Weights of a small class-conditioned image flow-matching model: 3.48M parameters, activation quick_gelu.
Rows from block 7 of a small class-conditioned image flow-matching model, named by matrix and row number. Rows with one number within an expert belong to one neuron, the router's apart. Each number is 128 + 32 x the weight over its row's rms, rounded and kept within 0 to 255. All counts start at 0.
Before each expert's rows are labels from the 100 images, of 14848 (inputs lightly noised), where the router gives the expert most weight on average: "colour at peak" is the nearest of a few named colours to the mean colour under the peak. Only what is clearly more common there than usual is listed. The data: photos of plants and fungi (iNaturalist).
# router: router (model.blocks.7.mlp.router.weight, 4x160, trained with AdamW), inputs 120-159
# up: expert up (model.blocks.7.mlp.up, 4x32x160), inputs 120-159
# down: expert down (model.blocks.7.mlp.down, 4x160x32, transposed), outputs 120-159

# expert 2
colour at peak: grey
router.2 [122 142  80 113 167 165 100 183  74 116 135 150  70 153 133 152 202  97 135 128 101 128 151  93 154 121  90 160  75 177 123  88 145 142 129 100 160 167 128 184]
up.0 [194 123  74 115  95 140 133 166 138 164 114 123 146 172  75 145 111  94  98 145 123 143 171 136 160  92 164  85 111  73 152 113 144  75 103 109  87 143 100 132]
down.0 [123 160  49  91 163 160 142 150  99  76 145 139 130 136  92 105  56 102 179  95 100 127 110 118 149 133 156 108 146 142 110 142 133 110 129 131 144 139  62 150]
up.1 [173 156 155  80 196 104 121  96 136 151 156  96 115 132 116 104 168 147 169  60 138 145 139 177 100 127 145 171 125 118 103 176 140 173  91 129 148 100 167 186]
down.1 [137 159 123 129 170 141 119 142 119 166 179 127 123  93 166 144 159  81 142 174  80  88 141 181  91 124 144 163 158 133  86 148 116  79  77 116 135 126 118 167]
up.2 [120 152 140 149 130 127 131 138 140  82 136 108 120  81 171  82 143 132  84 165 206 162 164 128  95 152 180 153 113 141  95 119 116 128 149 150 160 193 146 138]
down.2 [138 102  80 121 125 108 113 102  90  94 186 133 152 134 171 116 105  70 116 108 142 123 110 149 120 139 109 131 155 157 118  71 164 146 109 110 141 118  63 123]
up.3 [151 144 119 119 102 161 164  90 163  81 130 129 110 179 169 110 134 130 133 168 112  86 149 121 115 134 121 101 145 122  91 117 125 112 107 167 163 141 128 138]
down.3 [122 179 114 123 121 185 128 115 157 107 139 156 184 136  58 175  93 205 133 125  87  99 146 159 150 111 145 153 167  90 129 110 159 105 121 101 200 146 125 155]
up.4 [140 194  99 150  89 123 183 130 107  97 163 123 165  91  91 168 110  89 133 177 145 113 154 138 194 141 132 138  97  98 138  86 178 104  88 161 170 152  88  93]
down.4 [156 183  92 185 122 147 119 146 162  92 126 129 139 111 136 129 146  78  79 133 145 131 166  87 119 134 126 143  85 135 196  94 117 129  85 148  88  98 161  75]
up.5 [157 106 129 143 111 131 148 109 153 123 108  83 118 115 161  89 146 131 123 156  45 144 125 163 118 114 132 140 101 135 167  77 127 164 114 155 185 129 120 135]
down.5 [150 158 158 183  55  97 158 104 163 150 103 117  57  98 105 114 139 110 135 146 183 164 103 130 118 136 135  99 126 155 174 142 128 143 127 165 101 190 134  96]
up.6 [109 147 156 157 189 132 203 109 155 103 196 118 149 185 105 111 135 146  99  98 100  95  97 135  33 101 113 127 159 125 101 163 118  92 124 176  78  92 125 138]
down.6 [112 138  94 129 187  75 169 129  98 157 204 137  71 138 167 117 135 161  56 211  86 118 129 138 135 113 155 117 170 122 112 100 103 124 140  98 125 111  89 153]
up.7 [129 120 117 101 110 193 157 122  68  67  79 115 145 100  86 154 192 174 114 144  93  43 147 125 154 132  90 160  76 101 127  99 138 144  91 105 160 150  59  77]
down.7 [110 127 114 141 127 179  91 133 162 133 114 102 134  51  81 130  69 173 142 148  26  61 105 127 117 105 109 153 139 148 157 140 109 100  96 108 164 106 166  92]
up.8 [131  93  75 116 131 153 154 188 143 140 107 130 117 137 160 178  73 161 141 193 155 149 123  69 192 112 142 144 114 128 163  68 113 124 150 109  84  69 101  73]
down.8 [ 80 109 132 199 125  77 117 114 133 124  93 110 150 167  92  67 112 136  91 111 137 115 103 113 162  75 115  95 112 102 153 161 145 156 192 161 121 137 113 132]
up.9 [159 116 116 155 145  71 126 153 193 158 125 125 152 148 130 138 169 165 170 121 132 166 137 165  74 165  99 152 138 147  92 135 143 145 104 121 144 112 188 137]
down.9 [139 154 204 195 132  94 122 130  99 132  71 138  79  98 134 120 100 155 107  92 118 137 115  73 131 140 116 127  86 101 142 123  85 161 139  96  75 117 146  97]
up.10 [189 113 131 149 132 111 133 147 135 151 130 120  86  86 174 110 133  77 119 223 168 119 150 157 161 135 132 116 102 132  57 118 116 129 177 103 151  98 137 196]
down.10 [143  80 170 133 146 139 123  97 146 140 166 121 135 124 121 178 120 113 160 190  98 129 105 120 109 141 124 163 132 167 163 137 148 140  65 164 142  92 120 107]
up.11 [ 96 165 121 106 169 125 156 101 125 130 132 103  98  98  70 148 174 210  60  96  91 143 157 124 118  83 152 165 100 181 121 116 118 131 112 156 188  80 123 153]
down.11 [ 88  90 173 170 110  96 167  96 131 150 115 118 131  90  88  68  83 171 169 131 125 152  73 105 168 129 164 134 130 104 112 123 149 158 107 146 161 128 121 116]
up.12 [139 104 124 201 192 169 112 166 150 112 126 139  79 210 171 113 118 159 136 143  88 142 143 174  93 114 152 123 106  95 160 144 148 133 150 160 143 200 107 133]
down.12 [ 86  87 112 123 138 218 152 122 125 105 182 146  94 118  81 146 113 126 133 156  87 126 139 147 137 112 136 161 166 141 129 115 119  87 151 144 161 141 170 162]
up.13 [125 153 144  78 150 160 138 123 139 146  75 153 144  81 109 167 146 126 120 140 217  42 132 119 163  72 158  63 151 115 128 133 181 135 155 110 114 127 101 125]
down.13 [120 115 161 107 110 122 176 121  88 161 110 121 198 166 204  93 128 156  58 128 151  47 153 102 116 136 127 118 141 120  81 122 120 151  98 173  87 186 124 155]
up.14 [169 138  91 150 160 109 178 107 168 137 151 134 165 151 124 107 130 107 114 147 111 132 147 176  74 156 140 105 161  77 117 188 169  43 110 122 199 116  90 177]
down.14 [157  96 115  81 124 100  82 138 146  50 100 111 131 156 121 135 184 142 155 102 180 169 150 121 151 113  96 151 101 134 136 139 101 132  94 101  86 121 210 107]
up.15 [152 124 174 103 139 174 108 150 144 103 118  95 123 117 177  87 172 116  79 100 242 120  94 144 111 134 169 149  80 165 116  89 157 136  88 108 131 161  88 122]
down.15 [112 138 135 152 158 110 104  78 171 110 137 118 113 118 127  88  98 202 128 127  99 179  99  93  50 123 146 129 130 111 125 130 142  98  95  77 183  61  46 110]
up.16 [144 114  74 101 187  58 163 112 146 145 138 113  91 144 138  83  94 148 107 159 122  99  80 102 134  94 179 148  94 113 163 160 150  84 169 129  60  93  34 121]
down.16 [124 141 221 142 144 135 151 108 138 164 127 115 170 156  69 131  81 149  85 127 155 144 133 108 140 183 120 110  75  85 163 175 162 176 165 149 135 178 152  87]
up.17 [171 132 152 179 154 163 106 147 126 126 168 130 155 173 161 100 143 218 115  88 142 217 156 116 103 119 177  98  93 107 129  58 163 118 159 138  94 110 141 155]
down.17 [155 122 155  89 183 137 132 183 126 200 156 140  99 137 232 179 131 102  94 153 161 107  83 155  92 138 151 135 134 157  83  87 118 173 164 145 128  90 122 151]
up.18 [105 144  73 159  84 162 167 172 129 153 154 119 146 106 116 127 174  52 126 141 146  80 101 145 159  96 106 105 117  96 135 167 148 133 138  93 156  52 119 145]
down.18 [116  75 149 161  52 167 126 116  97 151 106 121 134 116 199 154 153 139 133 146 156 130 148 124 108 140 139 128 117  83 126 223  66 140 116 131  80 213 129  93]
up.19 [143 112 127 118  57 102 145 150 164 136 170 130 121 103 148  78 158 112 155 179  92  72 107 133 101 118 156 134  94 122 118 130 145 108  70 109  75 143 154 161]
down.19 [147 107  88 129  63 141 130 104 140 157 126  99 128 124  87  98 155 128 127 133 142 124 116 129 177 117 131 122 129 129 138 133 170 121 140 148 168  92 189 120]
up.20 [102 182  81  95 136 144 118 144  93 151 130 121 159  66 146 154 166 166  48 132  45 106 118 115 110 146 156 185 107 122 146 132  82  95  83  64 167  82 159 114]
down.20 [166 141 104 126 165 125 119 138  76 211 146 153 128 133 173 149 172  50 122 113 103 113 128 145  76 157 170 120 129 153 118  92 125 119  76 124 115 195  88 152]
up.21 [202 131 102 136 121 190 101 119 166 140 151 105 182 120 133 143 150 137 110 134  47 134 137 122 108 158 140 118  46  81 123 168  23 100 191  67 130 145  58 178]
down.21 [137 212 100 168  86 105 132 157 176 184 142 139 107  98 131 166 169  99 141 141 148 116 154 170 105 104 102 149 144  49 114 115 123 188 199 149 116 106 195 185]
up.22 [139 196 159 148 187 143 113 123 176 146 183  91  82 154  85  85 143 125 135 117 124 121 110 171  62 100 134 174 128 104  76 174  98  90 104 137 134 110 114 171]
down.22 [132 161 138  66 194 115 122 146  58  75 137 110 120 140  93 116 111 160 233 120  60 116 141 125 165 143 128 125 128 136 111 120  91 110  94 142 129 117 135  99]
up.23 [163 144 123 162 150 204 175 166 129  85 130 128 138 115  91 138 140 145 131 145  79  87 106 106 131  98 116 143 107  92 122 130 184 108 110 112  73 158  87 132]
down.23 [132 161 136  77 132 120 184  95 122 129 183  96 156 107 103 148 112 160 104 171 128 147 146 120 145 116 119 185 124 136  90 133 101 106 100 151  81 107 139 182]
up.24 [133 153 145 122 161  65 139  71  94 150 126 124 142  85 161 119 175 145 103 107 129 132 129 125 188  99  91 172 128 158  60 137 135 177  45 159 139  46 157 159]
down.24 [131  84 112  92  79 202 173 149  63 181 147 158 117 132 169 138 189  97 106 115 183 155 167 121  96 142 132 125 135 160  88 154 153  98 104 156 124 191  91 146]
up.25 [179 149 148 128 173  88 101 121 163 176 181 119 124 138 127 111 155 162 122  76 135 146 150 187  63 144 130 115 125 136  37 145 147 137 106 135 141 118 153 211]
down.25 [120 114 130 137  70  92 114  95 154  72  62 122 140 133  68 113  98 163 106  78 145 151 116  72 166 123 110  90  97  93 214  83 125 155 147 121 118 142 120  66]

# expert 1
colour at peak: black
router.1 [101 154 151 154 173 122 135  98 128  80 169 143 105  89 131 119 181 132 109 117 111 102 107 122  41 132 124 133 148 146  85 138 100 120 127 182 111 107 123  97]
up.0 [113  76 101  67 138  90 151 144 121 107 107 115 139 145 162 158 126 193 129 137 139 145 135  90 122 153 107 146  87  88 138  85 158 204 144 124 133 143  49 131]
down.0 [142 152 160  80  95 135 154 137  76 153 148 144 100  84 161 185 154 121 158 154 107 131 133 142  99 139 126 151 127 119 155 172 126  84  90 150 102 128 127 172]
up.1 [103 153 148 118 148 145 150 122 159 110  81 168 150 170 142  94 178 152  87 135 131 138  93 127 129 138 121 103 151 128  59  48 138 169  87 160 139 180 147 147]
down.1 [149 204  91 154 136  22 115 104 135 123  66 123 167 124 122 125 193  75 165 145 149 146 109  94 118 157 135 120  86 136  85 138  84 139 218  92 133 211 130 147]
up.2 [100 112 115 108 161 105 145 130 118 107 132 130  93 146 132  71 162  73  96 120 161 144 111  88 141  73 126 159 173 115 132 113 185 136 105 142 112  67 125 100]
down.2 [ 65 140 167 153  63 109 131 113 100 170 158 106 169 145 148 165  87  82 144 103  75 153 153 117 156  91 126 177 173 156 105 175 173 134 117 160  96  69  83 142]
up.3 [ 73 112 158  99 204 134 193 165 178 133 182 110 144 105 172 124 181 194 110  80 117 110 114 147 120 189 102 164 113 101  66  98 102 120 151 135 138 137 126 130]
down.3 [143 156  54 108  89 150 149 200  86  91  91 168 145 128 144 118 116 105 152  86 166  74 122 120 136 134 129  89 133 129 132 143 114 171 108 120 110 123 134 154]
up.4 [145  58 106 114 145 168  97 128 129 103 120 128 144 161 161 117 152  69 115 119 182 136 126 124  96 144 108 120 130 165 139  55 178 125 199 145 237 108 108 145]
down.4 [ 81 108 117 123 133 154 121  36 124 114 102 132 109 135 142 101 139  69 207 119  65 159 174 147  43  97 146  82  90 141  84 144 131  92 107 145 192 125  99 135]
up.5 [139 120 123 120  99 131 153  99 136 149  66 135 111 140 149 133 135 101 145 193 117 157 126 105 176 156 119 153 140 146 108 122  91 116 178 128 119  77 159 126]
down.5 [125 167 170  98 138 110 114 138 127 149 163  82 118 121 144 156  76  97 112 164 189 158 168 159 167 110  65 183 191 119 150 136 107 135 121 133 128  66 156 136]
up.6 [187  81 123 114 156 134  48 137 120  77 146 164  92  83 133 122  95 146 181 144 162 108 101 136  91  77 154 134  74  90 140 151  57 130 143  88 174 145 154 109]
down.6 [135 157 127  92 138 113 161 102 155  92 128 132 162 104 101 109 147 117 110 107 140 201 121 143 107 138 155  98 115 115 116 105 120  98 178 167 217  80 171 122]
up.7 [129 171 115 124  78 138 117  72 154 175 101 162 183 190 127 206 152 142 133 100 155 113 172 106 138 185 143 121  92  73 127  99 122 195 101 106  70 155 144  98]
down.7 [165 125  75 118 164 111 205 103 149 128 166 121 191 102 134 114 125 133 137 167  74 144  93 116 112 102 205  79 144  70 151  98 178 149 146 109 114 103 143  81]
up.8 [ 92  91  84 166 141 123 126 158 113 137 116 111 121 111 186  79 175  40 101 105 117 128 135 119 136  82 114 140 191 124 150 139 187 145 122 135 101  91 134 116]
down.8 [ 86  74 200  88  71  56  69 117 131 148 122 108 126 174 154 169  83  97 137 140 128 132 109 117 163  94  91 133 157  88 101 142 128 179  93  95 102  93 114 138]
up.9 [155 182 119 118 169  91 137 162  96 121  94  89 139 160 119 174 136 152 110  98 156  85 135 132 147 108 134 131 155 110 150  97 151 145  87 144 122 146 128 135]
down.9 [148 101 134 125 149 114 107 124 139 100 118 133 107 155  95 129 106 145 185 112 132 122 109 128 145 158 122 171 116 143 146  75 204  86 186 143 151  93 113 131]
up.10 [ 78 161 131 162 145 133 154 113 129 135  82 143 139 121 196  68 152 189 144 103 120 174 115 101  80 102 148 112 135 134 155  74 132 117  85 167 118 149 158 128]
down.10 [154 162 133  86 134 131 104 150 101 114 150 168 112  91 128 151 108 166  73 134 125  59 153 122 114 159 161 145 145 133 130 196  74 113 193 106 124 199 133 172]
up.11 [118 167 119 160 171 113 205 129 141  74 204 132 119 141 180 109 156 149  71 138 108  84  96 113 134 106 116  71 135 161  43  84  95 136 101 163  94 171 159 149]
down.11 [144 121 107 140 161 115 171 161 123 136 173 106  40 128 148  75 109 116 110 154 145 164 131 139 122 135 205 167 145  98 143 132 175  94 124 238 169 113 152 122]
up.12 [149 118 129 169 134  88 139  64 151 169 162 118 113 129 136  71 168 134 147 104 106 161 144 128  96 160 116 147 116 155  73 122 142  86 142 123 143  90 128 159]
down.12 [111 111 175 140 104  88 120  98 115  95  92 141 150 175  91 159  87 201 111  88 147 188  92  96 176 149 132 109  86 110 165 133 116 155 152 126  90  85 135 100]
up.13 [185  97 104 154 129 151  98 149 156  79 117 110 178  67 179  85 168 103 133 115 180 134 133 203  61 118 128 109 155 165 122  60 128 161 170 101 150 100 186 142]
down.13 [114 177 148 171 164 134 129  96 154 153 139 119  91 116 113 121 135 112 144 149 101 164 161 136  95 138 147 125 153 181  96 108 142  73 102  96 200 124 117 156]
up.14 [140 102 161 101 160 105  92 196  82 158 139  93 126  37 102 119 177 129 127 124 125  80 130 134 155  92 113 180 121 127  85 155 118 173 130 113  97 112 152 125]
down.14 [138  72 180 127  75 106 112  49 103 134 136 116  98  95 109 162 126 132 105 111 136 142 132 131 120 189 142 121 127 169 111 103  71  91 115 158 126 145 117 129]
up.15 [ 87 136 123 125 166 117 135 152 150 105 104 137  93  90 114 131  78 183 130 135  95 103  85 126  70 146 109 133 112 132 125 114  85  85 147 139 107 156 156 140]
down.15 [159  97 147 122  81 139 125 187 105 177 129 139 125  78 125 150 169 158 148 127 159  68 214 129 154 124  71 121 150 140 129 168  92 117 154 123 112 189 141 133]
up.16 [138  88 122 191 112 194 102 134 110 120 107 107 110  95 174  48 171 102 115 117 158 122 152 157 168 149 108 101 137 149 119 107 154  74 188 118 146 114 116 119]
down.16 [149 120 124  74 165 185 111 177  75 154 207 144 103 118 117 207  96 106 133 158  56 128 106 174 110 126 145 113 138 175 135 122 120  86  65 104 150  61 117 196]
up.17 [116 121 136 122 140 124 129 114  93 100 100 129 151 133 131 129 214 133  93 165 192 105 131 112 136 117 127 150  96 158  84  86 170 104 131 123 185  88 150 134]
down.17 [172  90 100 166 148 158  95  99 130 113 156 123  93 135 112  56  60 171 124 129  85  90 102 134 139 106 108 130 122  99 120  96 162 121 111  48 192  64 162 122]
up.18 [111 136  84 180 135 116  90 178 126 144  90 179 109 138  90 120 144 154  80 116 129 103  61 116 151 106  90 110  86 168 133  81 169 136  81 117 123 141 106  87]
down.18 [117 110 128  98 150  65 108 159  80  93 104 117  69 118 107 102 113 157  83 120 113 168  59 132 173 117 154 115 129 119 138  68 130 158 185 100 100  72 142 126]
up.19 [122 112 119  78 112 177 146 137  86  44  54  78 106 110 142 127 101 102 136 175 178  82 126 108 176  80 168  70 101 111 157 149 140 121 178 127 150 105 129 108]
down.19 [144 114  97 185 109 165 127 149 163 163 122 138 154 148 115  77 123 174 137  99 142 120 146  91 128 157 113 138 121 153 141  92 180 156 108 108 121 137 159  98]
up.20 [129  69 149 224 120 119 144 115 138 138 155 147 118 149  96 123  73  89 169 142 106 177 154 171 138 174  87 174 179 139 130 153 141  87 139 146  68 133 126 123]
down.20 [129 103  88 116 107 168 123 164 103 175 113 166 187 108  87 134 128 138 108 105 148 108 131 105 150 138 104 108 104 112 156  58 104 176  71 102 129 230 154 150]
up.21 [167 146 137  99  44 150 140 150 107 125 124 155 213 167 129 113 163  70 145 136 142 139 136 101 130 133 101 150 127 108 154  94 148 165 140 126 106 135 119 140]
down.21 [107 150 151 152 207 144 143 172 164 157  79 138 114 166 138 120 113  68 124 127 145 180 113 171 129 126 118  68  87 157 102 138 164 148 151 138 106 140 150  93]
up.22 [161 142 139 131 161 156 167  72 126 132 177  79 151 173 158 168 137 118  70  82 115 127 133  89 133 171  98 131  93 128 137 118 107 104 153 146  57 119 130 106]
down.22 [107 182 127 161 118 176 113  66 127 143 139  71 136 196 141 135  97 144 138 106 166  75 108 168 148 141  86 169 113 130 137 161 135 126 105 153  92 159 124 149]
up.23 [126 119 115 129 153  93  57  81 157 165 116 132 116 111 117 216 157 177 149 139 113 167 197 159 153 189 163 119 181 146  88 140 112  71  73 114 163 187  57 123]
down.23 [108 105  66 187 142 137 116 176 157 123 125 171  80  86 154 164 127 127 132 127 172 111 114 118 109  84 178 141 110 109 155 158 119 145  98 145 121 128  70 117]
up.24 [161 137  94 150  75 156 166 108 125 143 135  97 100  55 167 109 118 158 153 123 143 116 187  93 118 130 140 183 112 142 125 121 151 101  96 139 135 194 166 133]
down.24 [141 134 113  91 119 185 164 145 156 130  99 126  77 121 143 119 177 123  96 113 120 112  49  75 111 121 137 123 118 153 136  39 118 164 129  85 124 171 129  63]
up.25 [130  93 129 133  90 160 160 119 141 147  88  77 168  51 122 102 104 143  85 123 152 105 117 173 130  86 166 124  81  85 136 101 107 132 189 108 185 125  98 149]
down.25 [119  98 133  81  86 144 110 117 126  94 162  95 101 135  40 147 126 160 109 124 107 127 113 146 119 129 114 138 152 129 116  94 102  77 109 145 104 132  86 123]

# expert 3
colour at peak: pink
router.3 [105 107 121 160 178 130 124  74 157 115 130 110 133 114 163 159 172 128 143 109 166 128 186 161 105 115 135 113 202  89 135 132 139 218 141 152 114 175 103 111]
up.0 [119  82  73  95 149 158 126 129 154  96 127 119 120 132 179  78  79  92 147 118  85 166 162 133  94 153 147 114 122 120 110 138  74 126 129  84 134 152  66 169]
down.0 [ 89 132  89 127 162  42 115 154 108  64 142 137 132 130 180 131  79 143 106 107 123 163 139 154  80 133 116 120 137 129 133 155 151 109 180 129 148 147  77 134]
up.1 [159 122 105  98 101 163 194 106 164 123 136  88 111 153 156 111 101 141 152 165  95 127 152 108 143 111 141 164  61 175 104 143 135 127 131 120 102 110 164 163]
down.1 [152 152  62 107 123 171 116 128 176  55 132 118 131 118  56 125 135 130 133 108 138  92 119 146 111 137 103 103 124 214  92 123 128  65 106  96 178 123  84 133]
up.2 [168 149 140  95 108 177 142 192  74  79 104 126  83 128 130 163 212 101 133 178 159  62 110 120 107  99 142 153 108  88 130 123 130 109 142 112 147 147  96 128]
down.2 [138  93 139 108 179 250 145 104 109 127 127 124 139 108 124 131  40 170 124 152 140 139 172 132 110 144  94 200  99 175 121 139 157  56 141 135 137 135 166 123]
up.3 [158  95 116  50 189 132 164 146  90  71 155 107 155  98 100  92 132 149 141 139 185 115  90 116  79  95 140 168 102 124 117 178 116 150 148 101 126 150 115 155]
down.3 [112  48 139  98 107 129 103  56 124 107 120 150  89 102  86 168 144 110  85 143 119 146 105  72  90 148 164 132 131 168 131  46  81  75  96 157 142 134 134 137]
up.4 [116 140 105 136 196 139 158 114 180  86 153 109 108 129 174 118 113 128 128 162 153 133 170  92 134 122 101 148 116  19 100 154 136  84 121 149 149 127 139 143]
down.4 [151 133  98 205 104  96 139 196  83 109 141 129 131 136 143  89 180 114  83 114 176 146 119 128 175 115 175 119 161 117 147 129  68 148 180  71  60 136 115 148]
up.5 [119 204  81  62 133 159 170 120 101 160 130  88 219 105 173 114  86 140 136 143  65 152 144 156 115 153 147 106  92  31 126 140 128 156 119 108 113  90  85 135]
down.5 [157 172 110 156  81  85 122 180 177 177 145 132  93  63 106  91 171 111 118 125 133 142 158 149 166 111  96 131 114  97 136 120 140 141 111 191 127  96 122 142]
up.6 [121 106 183  29 178 183 126 100 111  88 101  62 100 133 102 107  97 133  90 141 115 138 142 119 136  79 183 152  80  93 206 112 146 108 142 115 138 122 119 118]
down.6 [143 167  97 143 133  89 118 104 155 111 123 115 187 162 120 117 115 137 150 128 120 144 106 120 135 115 161 151 104 103 168 163 179 116 161 103 128  67 163 112]
up.7 [ 97 197 204 112 209  90 144 179 123  80 145  95 128  68 109 139 126 121 129 128 166 156 118 153  98 130 151 180 110 155 143 126 145 133 200 122 139 111  86 144]
down.7 [106 128 142 107 167 204 127 119 144 131 146 127 126 138 109 187 127  87 117 147 149  71 159 160  97 166 109 160 136 108 171 124 173  43 139 142 172 119 123 117]
up.8 [121 181 134 133 124 131 155 133 160 121 115 125 144 100 116 109 109 153 198 141 112 194 189 147  79 119 152 146 107  85 156 182  92  66 141 112 171 126 115 122]
down.8 [134 142  83 127 136  86  99 113  93 123  93 125 126 131 126  77 126 120 147  98 189 134  79 120 148 109 134 150 143 125  61 137 126 156 193 115 137 160 112 106]
up.9 [135 166 124  75 110 102 159 118 147  93  94 128  62 124 172  65  89  57 120 153  60  66 111 134 126 100  99 159 146 206 161 132 129 117 155 159 127 107  61 155]
down.9 [117 153 129 110  68 180 132 144  72  80  82 182 144 116  93 112  76 226 197 102 127 118 124 128 135 128 145 154 114 143 100 154 138 113 140 144 103 175 176 153]
up.10 [ 91 141 135 147 154 136 131  95  93  91 106  70 114  91 210  66 170 116  92 117 152 139 162 140  83 175 113 113 113 131 148 100 150 149 219  91 156 100 150 132]
down.10 [168 121 123 184 165 164 150 110 141 151 100 127  96  84 164 152 141  65 134 182  55 155 120 160  74 132 131 127 139 153 103 161 129 132  79 114 122 153  87 109]
up.11 [112 146 178 137 177 131 123 173 185  76 120 101 134 197 124 140 105 185 135 136 166 109 141 163 139 102 126 147  69 118  84 177 148 219 140 121 105 162  96 118]
down.11 [123 144 159 100 100 114 136 140 129 131  95 115 140 157 187  79 148 101 134 118 148 120 115 117 129 119 166 129 112  97 144 110 118 203 136 154  92 140 128 119]
up.12 [133 223 165 129 141 163 133 150 128  60 126  97 121  85 113 151 143  66  92 155 231  58 131 160 127 102 152 108  73  84 119 163 182 163 154 129 197 161 136 160]
down.12 [125 138 158 144  82 194 136  99 173 167  92 113 101  85 123 131 135 111 200 157  96 118 135  83 137 137  90 106 120 138 152 135 149 108  90 116 124 147 199 126]
up.13 [147 168  61  11 148 151 147 131 161  73 166 114  90 117 172 109  96  98 124 147  81 177 110 139 134  98 135 108 133 143 106 113  75 164 126 142 151 122 146 134]
down.13 [132 101 137 131 201  98 115 127 164 116 118 145 147 155 103 155 108 112 130 138 107 135 127 142  66 146 139 136 169 174  79  95  64  99 124 129 200 123  64 156]
up.14 [123  95 125  77 154 137 184 145  96  86 140  90  98 100 211 117 126 123  81 148  95 100  99 141 100 148 166 147  85 100 149 116 106 125 129 130  95 170  89 121]
down.14 [100 130 149  38 184 195 149 109 129 100 154  79 125 114  25 152  63 149 111 150 155 147 127 132 167 127  94 118 134 116  96 135 140 111 122 127  80  60 115 117]
up.15 [152  80 116 120 190 175 146 183 103  96 119 104 103  91 226  88 107 121 140 147 128 102 102 127 123 132 123 147 111  94  89 185 154 120 198 104 129  96  86 170]
down.15 [153 152 100 104 215 139 158 108 148  87 127 142 160 143 108 187 103 126 121 149  99 156 194 138 121 101 149 156 143  97 133 214 194 156  79 111 144 128  58  79]
up.16 [156 151 113 159 139  85 133 126 198 137 175 174 105 135 104 108 149 104 108 165 143 114 101 120  89 143  85 161 109 175  80 151 134  94 156 140 171 130 146 191]
down.16 [ 83 135 137 120 102  92 122  79  51  78  68 121 140 153  73  81  73 151 110  96 151 148 118 106 182 128 135  97 127  97 199 126 100 164 157 157  84 117 137  83]
up.17 [132 175 113 127 140 167 120 115 148  93 105 144 127 144 175 147 122 112 120 172 161  76  96 127 114  76 177  81  39 121 124  98 182 160 132  87 140 111 129 144]
down.17 [149  84 156 110 115 117 145 146  96 169 101 105  91 188 188 113 115 127 113 160 193 160 110 131 116 146 138 152 127 133 152 153  91 117  76 102 118  75 139 115]
up.18 [160 161 115 122 161 164 147 167 127  88 150  80 181 127 110 134 143 103  66 138 167 128 127 171 120 119 185  60  82  87 167 110 131 120 132  97 153 136  92 169]
down.18 [139 109 143 131 126  69 161  94 186 144 126 152 143 142 143  95 111 160 129 114 147 155 151 114 112 121 105 140 114 101 131 135  96 176 100 101 118  81 148 106]
up.19 [150 158  88 189 163 123 126 195 148 110 145 135 144 111 116 128 151  92  90 173 194 106 101 176  97  51 144 118 133 124 125  98 177 125 120 122 120 120 110 145]
down.19 [125 112 181 146  73 144 129 168  89 174 120 101 131 148 196 134 135 127  87  97 165 125 132 127 101 130 102 103 171 148 142 105  42 192 119 122 128 163 156 102]
up.20 [107 171 185 190 155 158 127 195 137  77 111 134 115 138 139 208 144 116 129 127 154 137  72 119 151 144 135 142 118 115 102 130 145 215 182 121 154 184 139 140]
down.20 [110 104  77 106 125 147 122  96 137 100 142 118 115  90 103 150 139 148 150 129  61 167 136 128 111  87 144 146 108 144 148 141 217  53 162 137 122 117 116 141]
up.21 [136 134 145  80 131 186 140 144 114  67 130  75 104  76 179 133 101 121 122 175 140  53 146 150  96 114 200 128 109  91 115 183 123 116 121  98 133 139  91 157]
down.21 [170 109 128 158 135 157 103 146 159 137 178 163 101 108  62 101 199 150  89 159  95 125 131 114  65 144 138 165 135 169  85  92  91 100 129 142  70 154 119 135]
up.22 [ 82 186 145  80 151 122 170 169  96 110 122  91 170  87 186 122 175  75  82 117 119  89 102 168 149 159 190 135  24 130 127 112 126  89  98  94 197 116 120 168]
down.22 [ 84 187 153 131 102  98 106 115 115 237  64 111  99 117 151 133 116 106 154 122  69 119 112 112 103 112 107  99 142 122 156 141 135 104 114 168 129 149 139 149]
up.23 [110 139 119 150 126 158 159 159 144 162 186 140 192  63 101 119 107 113  85 135 255 147 142 113 136 132 175 142 124  44 155 101 159 100 110 129 114 134 144 161]
down.23 [130  94 183 149  89  41 109 138 123 206  93 122 110 155 180 145 175  97 114 154 137  95 147 123 136 100 144  87  84 105 141  90 137 197 110  86  65 176 154 128]
up.24 [151 140 112  99  81 105 148  95 133  87 146 102  92 152 104 153 174 102 155 165 107 112 130 122 132 143  97 157 120 184 113 166 116 126 158 138 128 117 126 154]
down.24 [ 93 160 119 124 129 231 134 184 148 144 159 134 147 103 186 144 146 155 171 118 134  86 130 110 107  96 142 114 121 101 159 116 162 199 124 158 146 197 149 142]
up.25 [134 153  84 119 195 111 118 108 154  72 133 125 101 142 135 150 134 151 135 148  91 127  94  87 141 123 148 169 123  96 107 166 134  91 193  77 119 157 126 180]
down.25 [141 120 104 115 196 132 132 107  53 103  99 113 139 197 132 118  96 168 118 112 149 132 126 128 142 126 127 162 161  57 105  98 134 141 153 185 165  90  65 170]